config.toml
model = "autoregressive pixel model"
image_size = 20
width = 256
fused_qkv = true
qk_norm = true
inner_norm = false
optimizer = "muon"
momentum = 0.9
nesterov = true
adamw_lr_other_params = 0.0019
warmup_steps = 520
weight_decay = 0.008
adamw_weight_decay_other_params = 0
Rows from block 6, named by matrix and row number. Rows with one number belong to one attention dimension. Each number is 128 + 24 x the weight over its row's rms, rounded and kept within 0 to 255. All counts start at 0. Numbers have three digits each. After the name is the row's rms in percent of the matrix's.
# q: attention query, key and value (stacked) (model.blocks.6.attn.qkv.weight, 768x256, the q third), inputs 172-255
# k: attention query, key and value (stacked) (model.blocks.6.attn.qkv.weight, 768x256, the k third), inputs 172-255
q.18 096:142149139146096113117137119143142120130153101085135134128184148158143104104088153128154128151129133121071139147107121097112099101129048125166111134135134114125179163127128109142166131088135113154144158159142145090120141150115112112130126137108110134120
q.19 098:174127119160148131161150129148117112149098143203099125148152154138144189123176102137101109117098084103107142135116121105144135085112138114095145133125112117099143119078127073153141094142136118099098167178156173153109118109133130135095099172138110110143
q.20 098:150092144084054132115129143118124127151149137111082112127107131131124112147103173139128166146142120111151147150175153126128112141160111095102138122138130141131109120114122146128122100139098136154098168122121130164187159178147097114093131087119162099145
q.21 106:111179116131155135145127152177123143075123121108178135119131099108154177090130120152144141120110131126118144104113168137142128129103174151105104156141125095143129131154117129115118179121121126116110091094131124124094120164093151114118141129128135164135
q.22 095:120082132136102086112094133118149145138130123096088120112120150090113100174110126141128163107120126121091111149110115143108143119100173117094147096104133142129113097129120121157125140095141131146165123109083144104169137083138123134168133120120131103115
q.23 097:159146108126137138156102140131153129135117119119142121131120117098145117148131140145135121145086117106174169145152116173104192093098085140145163148081148104142173131112096117113145109126142127112145111141137083036124103149105165123107147111127174122122
q.24 104:158149141127111117145140105112081122135138117158138115082113117121118121135130134147120080106138139146188096156140170114172157129131113127155106143068158084150099159104147101131095115140125151148128083106091073192089139108141138172128177147112133124124
q.25 105:115146133094144108169129156118115117144130123165147113111161120157131121110137127096123120097129094140148114103103133125129136097109141147132108105113113153082144125120128147130143155168157113137131128166083134160136081162136134130141098166154168156152
q.26 102:155138149153129147086132142109151159144107077083119138165107177132112103156161115177117143104150137099087174120158117099151140135114149134153168154191158101097177093166134144103100118147168100136120129118127130124125135135081166121128153167128123174103
q.27 095:158076117069131120113185135155145174117168147129129130125104102115111150177144109106142087167139136100105128145117122115175093143125134121185134108133125089125116120139108149142105110080097155166146127093134147133118117133179107114141115131167122145121
q.28 095:109092122162157136169151112089130113148114152157112137121123111118150113134124121094144133139111149140109101146114095110169128117117119113097148098152134139123146106096104146096127163134110130079111114152128111137110111091140143141099105096123161172136
q.29 093:113186108126148143084142122144132145147122138131140148140131143114156122139153158135094143133158134119138171120139144124090122130137135141132096151143106152141106126129133130144147123145149101120112112128190115108121125120115128143131128138115108127139
q.30 100:103093151131145153114136133115142126091082155123113112102101140128137153143107122048087127129166137154142098141161134164140121140202144134135129108088113175129128185146148140134131161121099148146123165096160091082119152132113138160115130081132119135154
q.31 086:134115114123136143125061121139092114159101120155153147145124143138091153060129087101093133154101119142179092075110132141098171139133124087137150122112120111167097081177166105133127118125166116118105154140120151152142128130134095115108110123148079094121
q.32 100:121128093124129166136117137107105098124168124076132106107173101120107130141145111137132126129143110131137130144135107076105162134121085146116177139105100130134100137135123121063164163109169124106129098147148109095154125118111130138130113155121129115074
q.33 099:154124103141139120127137125118155153151139111163137149143117138109116116100098165120102084111120128099119080170113069101110108179125148131142080111114184066109115067125138154127081128129130150159108130084131129143093152173130145159141124125122102163153
q.34 095:105131144127152115093168152113091119153102122097157142123163149127113139128146103107112138136111132153132126149087135129171194148109120114120114106139150145138115113146100106072144132086145163102114110087136168071108140098160128132138147150192082163148
q.35 100:165187087117123107142086132137148133104110139133128130160129139171113143140129128142156101128152135131105143140135125163179125138143123145103126162101125115093163121122075147131132151137120117152129164120133124102165141146125123142167095092132143151110
q.36 097:139147128141192139158112110117152152091103132164169147135164108136175127121138128133106129123128143111145144152118127181109135154102159160123136163116094119131110143078139133107144133161139125111116143108132136140151126127164129092147127113156112137105
q.37 105:130113106136192103120113141103088152141075117170118122162097099117182151119157090148149138174140138116127122107132163134177117112081129119139122142133119127105146159119136099137174118094137170149153138134075103120132090128115136145112127140118129101149
q.38 106:101106183131123119111128137113109072092101164120083131118075125135128137123159113115120122106129124208110127114122170134092098141159100095136134097141115111134129130110139135142114084179129114111128108150148144146137146108117168177156124135101160116142
q.39 104:085097110161100141125113085123117111139142147123125153158124086106082125135067124102110118116099140120096109124166092117151092103135135104139136162125179155155121125140138134155106146121111118111119098125108176138124114162118101119150155084129131113140
q.40 103:083127133106093158099136136151148170088134127112133116091099109138137090099103161146167089136107152172091119137126151085126136098105160142145136126171115170128046141117141160132093141134140131130171137114111171145142118139144090158150143096089141103110
q.41 108:132112135110138129145183136137154115147136115101064132146148168124157151154122161121130142124168130082138091167132095112147130164109134120108119087101139119122127127187128116106118112102149109162111124118091096132114139113115110106089111109136114202121
q.42 104:124100167183117136131164102123116156141128127156140108128125151094136151122097138150142134100108118127110153091147152144150090088131132145116170120152115145092156134174148117177168137149111103081107105096098121139130094107116114120120118167104144133172
q.43 099:187126117117088133101149133144165162165120114138142115132141190076128123147141105145127147144146154099131127133127130104134101130124134106118126141134148136092138164137137128138127115165120097101125169154128116110089144126106133103091131123112121143147
q.44 099:122148135107072144160120135167118134142136151075184148131129107151128121167127166118121149121131141088158152104118135138113112112131166124113157138155175163170142106132124110151125124152106154126134117145155124131143124148121196101110140143144131134108
q.45 106:113109131148149121132112124145108087158168133125133111090137137174156121102180103124129136155135097192135118082123141146092170086128136116141136147078108162175145150146094165110160131131122166137131145128149079112099153144144131108159161126140116107125
q.46 108:136109121132127137148103129119120108137126141169087119138131115160101107102133118142145175122130107080128129115155117149131121098144119138186102127117090113117147129110108125120081124127141114142125127132170120200123115122128115147116116138152160081165
q.47 089:173129171135161097115120152119101099101143083138131127101137097147128179125137126150133136130084110142155146108124145134125144138142089149108097141100138142092175111110135114100127167086122100136153121155097134114156124123126129062117158130103128155126
q.48 099:135103106154191124127110141140129124149125120094142133110125160148094127144137148096141123089116086146109122193133077113177077145101112132098117154077121148120137141111173102180163119099106108135151161129135174143103101136114144153151155122154105181126
q.49 094:116129116139125106126134139138135138092122132134102100086198168174103125144153136143124113108072130135147114121074136141119131109148138142135112105139146076153125121139126087163123137127122145139154129159144145110113111121126141101116124150096116140108
q.50 092:116138170172106131120146093150151107147119151122125200146153119151085123151124117141148114143110169134149112123096089161108145133122106139130150094118138166131097141130115116107129122119152134124115170113173137117158101162110129141130144107165117117110
q.51 095:129132128127140099118123114102119147125115111099137053137150151110150173173139131118125092105165167123126144133128171076105121137123150155130157162161109093145151147145099168138139121133115135128094126133151096086128124148127140063102141126094099074157
q.52 112:153090122149130186159137127125120151143068137116178145093170114146117115093171122113115142145126094140161130100134190107121176159131150153110111136143111152128099091090169189142102158149140141133122111101099167130150124117161102147086156089127089128109
q.53 092:114145101117121113076141115122107158124143118142135093137136089119069117124162191109103119112121142142113172130151117186114100117114080168119166146116130130125190133090108105143133117124085133143058113134117134117132136125120144080165117096128153118152
q.54 099:139102082149106143157117144136131136164149085154159167133156112113112109174127113137130119135096102095114147140114101107136099143100148077103147098139152099105151119157137135200098115114140088121134154139104164153076167128142135173159109205138107136118
q.55 101:086155122080108133134119091136131138094109157133130114146117113157135107119126114140102130119171122118132140119080132132150158090145156121141132124119119174158072126130147129141141125175114142130168069158115091162134153111112161142099108122135155131142
q.56 094:179142112153088094145134156134129130121093110137117155112094110172160110131079126159138114156108131125114133123150132191117096150123126138149127128138145101118088156157124118119147134073113136132149122148085098137131120098132137113160127093103162124139
q.57 108:112106136145093122125104168140110101149115114130090114159138127095156172127148113113143118153133133135078078134138115099136122122119102142136093096140137144110086160159117166100095125134110126125095096110122118084104107173105114110134170163182164112073
q.58 107:130150132108118120145140111158134146102151161149147140106072142103112127116143100128150112114141091156060070132136124158102152080204136100160108138171142146111160142157085076138116096095200144162145150141122128157119111161109109155125101113131130156132
q.59 098:082147151114139086144117099166116128110157094118120164125151145158179120076127126125133112123143138105167164111122152094098130111125123119110154143092120124117119107096145144096161128150118092114137104189124078162130138106113110118141122128095143104092
q.60 101:137133142104111167098170148113146150127102167116129116150083154081091118159065134124089143129093149187136099159123155116145119168088112154151112124145148095137146070148120115099150096134108159110172150087123129090131112159115117168122128144123113165095
q.61 099:145115159136125123155121108152144122101149114129106130143119154110123140134148170167138130113134116118123083133117134166103117127117130150083147104102093149127124153092115092096128097141151139105101168142138144143167142140132104161152116130127134137113
q.62 099:133108148106147151090109105074181071155166151147131142127101122125157149106097132122133190125176120102133169116161136118123138092140129085127138119098105132128124146145111140089136152121123133116150135117120163107119134087135113133119111120119153129173
q.63 099:103117130142139124104110145092074107106157125128103123095117093107168128098078129103128147155134119142100164076167108154120091155153129112139135136112141125139152145107125132133136111139150087125111105092150152168115158145130170104108142119120134109153
q.64 100:107129133163126127083142126131157150124147139099077122099142132124116143144138152101116106164105121100164099083133120138142121154123182129115120166173128081136111096143126167145164166124089131108149098173115100129142149121110150101142154103108120159137
q.65 094:117127140113134150160089150118141135150134105125139098089162135110116148136130111135166108139069121103137096116156133109117168102135107163155145117118088150109145117116141108146129128156096097108125158158103137149125120157150080134133135142103120125109
q.66 103:130132115101105128120172172107123085116118143102098132137147142109060138168178150126098140092118133107165109123102115129120111105125069152139161114139164144128170127121122134094135150121089105086145142118131120115110141141129100138159083113160145160126
q.67 096:091147117177086124120161150084168135090070108050157168119142146129133108157107120125122121129145160104115108094138132127137151109101125110154138133152136104110134131132129129130137136152125120094104105132135120097130109141131134131143140187123144161126
q.68 109:119123126141113095180156149135118118121167106124152073125150099121117132147142121143116145136124142106136135170148134176134133126161124092120162145077118152132094150152101078131151102122156117103109135120101110137105115177105145182149119137120147140102
q.69 110:113123127123140130125079098181080100136137118116125139161141097180130112113109122186124081099107118145132180119121160121146132109099157130130138092114087150156144122134171109112074143158128170135128137143120121120129143086139118112141143108113113114114
q.70 102:119114147089115174126092108130142124142143146156128147103109166110161106103101124112107109097151116175125106104155142116109097138128144093108097170089174118105134112153117123148113122111148145118132112126130147097156145122114160107113115119132118100123
q.71 105:163136152099138110093159127118114120131129153098099125163088140148145116176111140137164108124159091123134156114076127098163119122095153150133111098126137143133127122112120120102154105140111076155103155121107171075105104159118085153094140094093114139148
q.72 104:186129095099155145131110090108156166131101124146162138167128107106095160130111121091142155127107110112105148158134078132093129165129126129158118116130115122121126134157094124130160127146094189196106139067124127125149159147127117145117128137147089115135
q.73 098:125119166136142140147091134143125149114145156101152116107131128130156144100113140133137180112101154093122093158122112097143133139161144094109132148187130096082067107134120146122133102119194188138121094087113128159135148133135087123120164097143121117143
q.74 102:151099109150144115103088105117138139164094109148126128166170131125107097075144122145089141118164116136082129141126168144079122109114145161139171162162174184130132145122143108105130138102165129149132123095175135132169104115128135112115131158125121132097
q.75 103:129105089111149111147112085127095117126124102179129124127108074161150146181080099104151131176142119133126154112149139116115092127143095130156100141097083119155110120148120121111144144095159094111158144101132131174137134069174157169132084161121124096125
q.76 105:147157105086100155157148162110094130152133126161146113136138148156142161108140127166185137162130123147156124188114109150134162176166086140130092150155123103126138131071124176128128162110142103139131127140091164157149118168112172128097151067117111145151
q.77 112:093148148136159085104142137142151101083167122146172127094079129153148125110127163147103126135145142179136086128117143112122107110126100125123127113099110170142123144117130158143157108137112134132133137198156059148144140148116111117095087096121170121147
q.78 091:119107132138123125104089132130100111095134156106052106142095155133132103133126130136096139135140162148114133114134137108107154128102146128114118133160134134166147132161151130145121121123135173106104098143156139082085111118092098100135175158121130117126
q.79 095:163156160170158081126167124147141126149138105142116139110148154116114111089145078122143130128130114106136173093122106114177120152143112101111120120137129107108104146122126139159089123101168127115103109142144119159105120060085134129130083138174118142131
q.80 101:106108123111114134151109136154185105147145140134097174147100146135164127099154159131101139128108182125149164123124141127126134136143081178120119106096134115123166138068135152099081110114106192180144111106106164136146158098117088113123147211146122152134
q.81 100:078163143130171124115131113139088136136088092106124124139155138116140135131126109088119109153131103181168162159120132134084186077157131119109137160078123108126104154165116153120111159106168132106107107142147129161129140125124157145141106112126131124137
q.82 107:130124126156133114105132092133134110135130126099136129145120126101102147120137146128113120117154111111083139129121115142141135133055135130092127135121127100143101129100138155115119127115139123096166164151097142163091120145131156149132129137115175147114
q.83 100:158129164154094107144139116092083148152178121105123128161120136134151132143103119137117130160159095144073161141145110129135132106105111145177076118137075182130093154134112093131178163123107122114094118164129118099134109107153116111111102115118118137142
q.84 093:144136120147156165108127162146103096123123146157154106139096127123096151163097159118114162101105108140130110128125139124092137130115146110119194090118118133106135178103129094077138134146158158160159128144119092117112141144135154153123154102116117098125
q.85 092:124112099144129115136109115158147118138113139098120104056120155133117079137142135146127120104169161125160144131105099148142105180146085120128098122193161132125120089158138147098129078150109105077136087165132141098125130117149156119114097161101132191157
q.86 105:190139129107101122158102131089120123101129108153143142137121094153117113095096122167128141124105136147101083106119146126134147142114170116130114113116135142102130150167155095154169121144121133124114119132140119177095152174155097146123107156122115137142
q.87 093:150131106095138088144153094123151137153138110132135094129124099136140131154110084129135149150138162072131122145130133153115112136149123122153152142100187086119112113118100132157142086113135083128111185112119143109106100116155159132142138139106134126106
q.88 099:130133155168089137143162119084106159111102144127118116155095149116121156132166139070134131154112111098129140200112123130108126148137153110152128132198114149095093106119133118135134143152126126129126134118167085120123109123128100121121156084147106131141
q.89 105:114117138139112111123111101097108131141131162091129124135190159104166132181131097106136130143145135133103123120146107105107125153115183150143151091130173140134103107145124131160085111118137113136124111097097108137126145126085145143124117130108146106114
q.90 097:060137125124145146110167147140133110110155075164159109146113114114116120106115097125152092112108158104122105183119159141205143149157095101137128161116115146121157114105141133103127151105166142145125145074157137123150107106130064082141141125114136126153
q.91 091:141144133132127149110152149147123098084118129145122144116117125169104113142152128127114118128119166101124161113144100121140086090132119107161097156124149099179124126125116132145136138096142099127109158152101121110128107107143161087153145148146105109171
q.92 097:086116119121130147132045177104122122150129137137132146117162129154116144097150136140086167120122098189137152129164129147102125093130115136148124157100117111131155120119135132156083110134103092148173133097129140123126179125098111121122127082210152091129
q.93 094:111136124108148137149137115105110129128121087095111092141104110148146127096142153154146120126136148185114114094116177089150126112127143091140120143097092168141140101169106110112153144114126143145132136152096186159137087105147101150142151120138138143104
q.94 096:182133114126154141139123159153166152099169167157138104088107138103138130129141140086174122095120090134189113098088167115155119145131118100075117124149166143146117138126145134110121128175139136097090098153140124122171134110144150135103107099143166102112
k.18 104:133146103135122133096141125132166158091138099119120148141126107131124131129124083091160093127110144159148080123162108155132117112108151123125105143140134150131158112140183135158138092129088186153097152138143153132165147130112131153143163120160146068135
k.19 100:110135110118121139125142127133141133163122158149111141110083147129162157161102147089162117103120098123115161148135135093147114113145141118096165128127167140092124104139106126105146119071153128121118104101139132164095156102117119078124148129130126124115
k.20 095:145138213114107099136097147111156115160158136084118133117113156123102127150140158132142175132109137104118115102093114174131148099102148145153150116099125132116070148118116118134134108125111135145118117146110158113174127131149104121112146068166129136137
k.21 102:127140142133138119125139159147133132101122145135149151096142133130094161154149110093054141133130125144139160125133143146171113107130153112103105090075130140175157128143114096103114101138106128111164120122100112160121115127085119096140152143092127148082
k.22 099:129149107126197130161115149134110149162106100163102125157152117116152153107136142131130107148116173156146125144118148118123131143122154150101139130112075121131099139131163128139113162120123093136126121101155136109100125142133148150094123091118135137124
k.23 094:129131117110159114128135110123138065117171151080144078157133119156139127114139105133145134123102141102136146154111119116120091129061155165144122146135147114128168118110133083139125104126139118161120104108130105116125115097117146167142102129111156092134
k.24 096:110144131149080131134124156159122154113100166140119125145111148113130070128130112111145140125152152061100065094105134181110154125141090121152126119118153131150150124141143150104154131142153159082127127108129122083131134120127152121117070131120118130135
k.25 100:091083131121136149149109131136104127115135116174116123083144109153161139134131119123119142119131120145124152156126137115101133117167123092139135120168141132082177136137126152175126180104170114159131141128094134174157151140115166184157134152135133129145
k.26 103:134107120141089047151125119135112146143140112112111149112116125179130137113120127160125115120116127126127154154136101063163138178160121149131130172148132112137161141121109102132069147144148103127159111099123112134123136104086080124109140135125119132106
k.27 098:157120070162110163113138124104110145154126108137150145141128144121141125165117141137107137099141120105150122163125162124144111125093110137131092153119138144157107118125134134096151158136096171129101121138160148130101125164195145144088153146148129116094
k.28 095:092147153132103134075112141124152092097141117133173118131086111132118117098108126133134094143129100113127159127142097107112097131128119089111148107084102091117106140148094147149112133120120169130128111079140102107082079108104104083156121162103105157136
k.29 097:113118124135135128137140085125118128166135156129113104111165160144121112151108113148084134145120114157143149095109090121115128155145146150148152166141128155120129102087140149108152126145062112099091124127162096142144092150136152131131134097132148093104
k.30 101:119120123147142132107153107083106126093116133158157121102163129073128154121084190103111132125119163152151103086101157163124154138102135112127112140098130144131094161172096143104139132118131117104157128117157132130145106157133142161128136085148151108103
k.31 093:136140111089125159141084175109147106160107145094123130132124093142121137109119107161138116106149115123133110125148143072117143111138065129082143142159118118157134125126161131139117108121142105131121156176125122158147115130106088112105153151098080104155
k.32 103:087150151157150103128161109144120162122145080125143136115122150127119166128155205120109148098171146146127123154128091114092112143159134133100148123195093152128136164120159128153099094130156069120112133123090127130101129109158110073123112094156113149129
k.33 102:088140166124142115092125143137145120117148132133122142150143118110123084108149137183151148129098157097143115124144165110095110095131109074138149125101186157128144149157116118096122126103133152130146120121125091119126093155104108135142102103114136109101
k.34 096:105143079137129085146130126108140127138119126106101128128140136154129120167125084122131093122144121145157173114167174129123137158117128131123145096149120094151116160159119135129061139122095154129124160141140117116093090140147115122142117147103109102106
k.35 099:108128101107150140122117119092143124099167106103137180159143117107124131106117163165157137157107115126105118121155106141147098132136090170144143088096112169129112104125126116144132161126185100137082127102118113151118116133062139116141081101208124165134
k.36 103:157099126078148079125129139127161140083143166114118121136137119097141163140134113118101096157163135093148095082168041173142116103136155149118154119158136154180113128147155146172140117104168135111144106115146108083124152170107145145123128143106142097074
k.37 105:155145104127147109102146148080131112104085126138152130170142141123126084143162120147127113077119104141139178130131119091156160162107153148114163158126132110153122105113105134105113128151145130134137150114105154160121177130114171135091165119124131096130
k.38 106:161123114159113116129116068152133121170144150162144150158074187113113119121140122118111121122132153136121115116093115118138122128147132111173106130129088119109126134142133121123160093142141155123124165150169113104129093104147056127127117092120088158121
k.39 106:090106115086108122142104140174131096153116118156153119090136110130088184133140150122111156192102134099089127143140169106127167134101102121141109123121159116121121182080109100140133119122126136177077085116112146117144111132120143137147103160126142146130
k.40 114:133130138127061148113120149111134118132157126149145114085105104119117113140117110087118131066112157155112083147106169133149133131128140163119085119094140125090091108128105140142110091115100130172137086135162162098134133153201134118146166167133137122151
k.41 104:138113137145134169127083111152130165102122107104138135132113117122119130143139153168108164093129129130163146166153150129122160099128135111144129115154134095157142110127128150116160104164100137141113125149135147116115161106133191160161143102086137172150
k.42 103:134129136140163128130144124139140154106104141138123134126118186118135159118137121126130105146143098112113124135141157120158097221100192079147134198135118136119103106128120151129145119077109161143104132131144105130112156101124077092111160144131149084159
k.43 106:146105127143148091130120122150100146154152114129101082082140089135125123128112089146117095167120067105139140115106130147126138134102144128136098102127154128143129158140169147164125106134096116138135120185083160141163143118151152153057108069108114127108
k.44 105:123134094133113167169144138082080123140153136117166118115154140139151119165110149116094129125124137108142169157120106103120144098159164125144124136107126109106116141162113119067120189163150118123136121110127093113125167123161142130101123180168152101121
k.45 095:107103168153086100166129117145122102161142117121089158152082154092130077132161091108143094093141084116151115104090114130089145130147123098134146136099123129141094109105140112148142149129089132103125163117140152168174123089118101146175166116120125114154
k.46 101:131131142095120149132117138114104125137086112128127100168137094117129107157087128113149158158148128133090142123070130181128119106094102187074137175140123119093143132133128112128147137134117100109125125146109172122138097134096129172128123164137114149123
k.47 097:148153173135122163149164173166099157143094112118103142100134126207165138087100136100120119126094123128123130148145123116114152133147157138133132110156118100140152121118136093132122134155125125128143112091096129132141082120122097129135138130127136124128
k.48 103:123095138098141109130122103118176130088146169154097129136096147161123141108168106148143109116090128137157114117098105139105141093153125136091084150142131119128112123120124077114117154160107133172163121087131088127187088118146173106131139092119154085128
k.49 102:098112147108176115169151085116171109170145123131131132116148170098102111110129160120137085114138132167126121122089094098120167130102123106141067131107124133105142145130083065123133131171152148155146121143147126159136094118095098122119155119147129124102
k.50 092:159119097113156143154111123120090173141153141101112140132135086164123110127109142093158187061145110088126145107115149151139127141098131142108104146104094105125155109119188171133109134105128118111119120153129129106085140108089125141152129173119138138107
k.51 099:177115103124133150165116145136143140132105153122137106144188116171105127127151142141124128125153132098127140115158094105110147150083127104100131139134121128079137165076143121107049157097175127151134142114131161125102178144139149122087099111120170176102
k.52 117:118116122141109115124175113124154113145158098130075118161117191157126114139121125142133127120121173138125113122099130169122144125110156173128146129105104073101100115114133087117090150060055136146132173106155101153144132140104105121116130121116158111122
k.53 107:097111105130117121116112136137151103128117133107111116139124117132118148142155097156090094127128146108140161145111106136156158127142105102154102081105135133125101105158122116133105098147141119141148123116110105141123160142115155134122149120104137126148
k.54 107:122162118099115132153144129107115128119164173156105142131097117157152151118095114136170133172129171147067138121113128115097177080136171139144140126165125128124138131072063153124155170092130138145156128147075123116153097150142163073123116108120138127129
k.55 106:138136135142087165087119122191103106135097122106129142100130094139108133171109125114176128164126119114140074123158129130141129117134125126146141114142153139121134144170080105132144128071156140112138134119150139108086128103119139138132105143129112149131
k.56 107:110155160127128166098140114127108104114122155095129126144144145148127157117128083130100171122148136120143092091131125144121144127128138110125168174099138160174126065172114163168165122115098136121150151157119152123113120140146137109107149115122113139134
k.57 112:138114087126074147120106145100145138118146081141119073135094133109131087120135125140101127111111095125165190154102168153136120157146149110139144110114122090100097128087133131138151081158150100115120134105118135166146135093122110158145088124148160128158
k.58 098:134108179149137137107109073121165095110125126116111115107132095113132077110102137106073126136148120191114100107162166104097111120107109125107132112145164108152175135141148161108124149124103135096137099161110179140178125103176097115123163110161097105134
k.59 102:089149112161090132152121160124062144120100129087170151131167141123133142166137148148137136143136130092120102150161113186118111114160154119130153092120153112123060102141115112084094093143140101132112104166140135166087133122108120149102118133151116139117
k.60 116:145104119157131099146108127123115113167144083136146157136133094130103136106126148122095091105132094154126115097132147145101102127112131155118124174145104158172105093159151166142162143144101120101056131100115114061185124153123156144120122139137121122159
k.61 112:162116146134170099147175128138112155121102143127129131129144128099148116106119167132140080135079113122141160166136146069215088132112098140137173086150152190116178150121151129136157090151165145105114123094113130106142091118171123158119134149114086113111
k.62 097:093168109166126089110137150106127121095140152166132103118167091159122132155122152099134143130141108103148117150138096106116079171141153113131130164115111078143139106102133105132145124131111137144134099113150133115090174125125166135150111153153059152107
k.63 099:110144143138133095133102147096137168120106094166196164102096128055146149133118090121124139142155127142124149125162124097142115125180094133113096127151132150157168168119139126124147115161160152128125123161127131175074109083141074114101144146128126115151
k.64 096:125113150123119141130177129137129160119135129088102130106155150126147138126113128146039142122100160129114136109138149094114143137109141131132160118155150110078104088121126099144144141100110109147128111146162152070106134104165126083150125107106126112127
k.65 099:138132124089121130112127158107124137139137152164125129148181142129113113152127172132105104115086154084160117103072119139144126148162145125130122085115109155143129112143150107115098135131100101109135128125148148121131123149091103172133108074140175099156
k.66 100:145109130085104151144132142135164114093120133123137096140129118147073096124159164152146102128122100136108092144166122126090176144102105123091134134138145153107132116134129160113125143136106090138106165142092131128164130117136118135124097116143117146108
k.67 098:090176128127113128162140121120136084119137154137152151162077149113164150114112127107157112155132165149103121119067133104126121109140145112133155076105103113086132175135127111130094133125120156095128161127119125129106123121074128158159131169128135108155
k.68 101:142112126123135110157121158136128093075173152148123108097140131134089100145122143137143170116072142167100149110140109143138106137147115133102102126130124088151125136133106157116135130132162105088120124143140115143107143159119143096135120158129150135113
k.69 103:124163119180141127151127124156104137150098101173120169135111130148113143091131112100166121130125126098137153120095116089110112123126078128129125152157137148146096137096144159135105113157145168142117150199130153101134112138116135123130104104098138145137
k.70 099:110138099114116152121054121115115140161111141104175133139119110128149061123126100176121122125126077179145097112108135125148135102126150091115106146125131118128124087181115119135135118115150162160144097110143104093090108136116127146147152115133152104164
k.71 106:138086165200126090097107049119111135117108128150131130117100111136129150136121168119098120108111126165130151117127144135138158135084117165146119116104121137114154132145125130149155131137121150138102121093132170093089122119112144134133126135136118111137
k.72 114:150142144117146157152124114126121145129171113115190129102141110082130160119130118137134148135116115112132089113148100135114112133143144149114148156180131114174129147125146133136124131137079122143103085055115112164140126168136153123126135134147089143101
k.73 102:118141118129120141121148198117178145156070133115141147143125135176149154140136088120121143116148122068138116186152134125133136107154100138137117165148169098119181122126133124109139107117124154138101095158113102160111147146135155109132158146096098143110
k.74 097:098134129115132160094135132144122129134080153131085126143080139118121098107140166094111127118149099166114164108123154176120110141125093136121130129169114082139158151131118112167110102134171129118086129134152150135161175079123125149096130192158120143083
k.75 097:127115157106129120079136148127135104133160114160101108139179151133170116118099093156099128136141146115098164154102122159155091115144120137141098115033127109146101123119160117108141147135145134098163114107127107131151099162166127126094103084140135116092
k.76 108:127125109137138102165130171141110150114090131128137132098113050135136129144145177134136133137109092127102110105139106122106170109173114068105128087125146172127140116119080144195110141146168125126155111089099149113120163119150089122129154097124132146121
k.77 113:113139136112135111153109131100136126134145121102153128124124126117149127125129122129167097162130138139145109122131121150131135127092128115145120169082081140149133140146125137103146101133141107136148118166158124155170133114107117122100123156133149130129
k.78 104:124125129162147104103114094123142108165166096105101134079136144087119148157159124129178088125134116107144104162154116073142115137059117146130138135110104138101133105110187118137093141116124063100140167101123140157114113145123123129121139124118127150154
k.79 099:151097095136102119116163115163102126125147122116056142151139084141115098089125074128135127104181150156176169129159125119124146129189175100128140149160172105151105158104119073118132136072096140154119123159116093119099129103120112124119149155071125110127
k.80 086:145176147132145155097125138121176139136132147105108111100143110145094146116127125148134109157144102132158115140120103101123141115132133163097124131158121091086145156136169115143119157121090121151147097118143128142126102100123119092145130146132107091117
k.81 098:092115134141121114123116110112151106086138108141169127130126102119141131137096135114093135156167169110139105119104144151101124086088161121161099097128103142156117114116134117147131126121149159128135109121129155147101127158157115127100133146126118119107
k.82 099:103122140146063119160149124101109107126127147149108123126167140127169102138106123117124094088104158167135130167124158121087107142125167091143081127124160120141177107125087109131096117124131168134114128141118142128124102172145079149131126151122119136157
k.83 102:156105139132182124105117125129098138126121125173097141105135142128139072132104109166177127130162139118122140066109081097116121081114112143115168166152149100131118158158081111125118132184130149090127146171136129103121129163130164146090087097124101120101
k.84 097:139107138143114130144161118106122139141075129175170104151095133124142127178107090163144127102098147096127105114172164152093140161132113150130131179084160120086115136075115098112124161101122145124126125126073126143103146127130141119142126124152114110111
k.85 108:135141112131123133113084109134139111155186158102149155093094136123126126141175146132150163093114111126126138133171094144141133125139168105140118125172110125113149113124137125133161157149110119109114092112140055134108107104150140099128136090150157082105
k.86 105:132127115117108122128132149159183175104144152111111126130110120158130131110118187090127108139114121115115108131115129141145099101131107148136133099086111110126095143118148118111138149151114119132153093128171121091155143181121130123098100100141113178101
k.87 093:133127123111115136110098143159102113152115124077111115078148119100122132128145128137144143109093153139105122126150139118123141141126111119145129084118060115139115122146129154117143097111122111116114124098093087144126114100112076144127143089078152133145
k.88 089:087122161133158119128153092128114102142090078163112157111119143142085141119136141117150157121120074133158122136141156110139163146081133145138172145145125108134118155110158128146101135112192088158098127181128096095162111137127122105129109113098114150123
k.89 104:132127142144122123106150089106117118153107123119117128127121111110151120122151156129132147130120103119104146132097150162132110169143121108143105105167093149131081152120092170120173073115126153133123123112146123123117145106140136142134137123125127195147
k.90 092:132179131140111137163133158138126109144151115138132137142172129117116130118110131097109117127123131136157137133136101122124114126120164098118116133127118146146127125148144109105105131133160124162131174099191176140143131082125124111145162118114172124159
k.91 086:129070141134116137128151152144142147119117157092123136123138139133174116130121119101101122090120151170107155144105144139137123110103139125116143143131138131129126155101139115117126146104132098110115162118102164132167152080091140151155127105148134088093
k.92 092:162131140129140109150116090138127122168147130151150078158113159146135145108130179141119103149154151108142137145151106094173163086157141135096108152170128142110127129117116105153146114090117098092128109131095140123130141120123132162108143154133154130150
k.93 099:086139091100149130123134144156131125134130155111098118174103125093115146147109082159132132157112081109129145062115122132112122154133134147140152144110127153143134130206114127119120101116158128172111113160109148139116167144091148154154113150152171093200
k.94 092:154167172109143138153146109128158126077142130138149137136124123131117123129098152153099112165157108132127095106125154125111103126102075107134132108112145182136120086148150128130116135143130148129139166131139146079112142088144141127097107238106104120146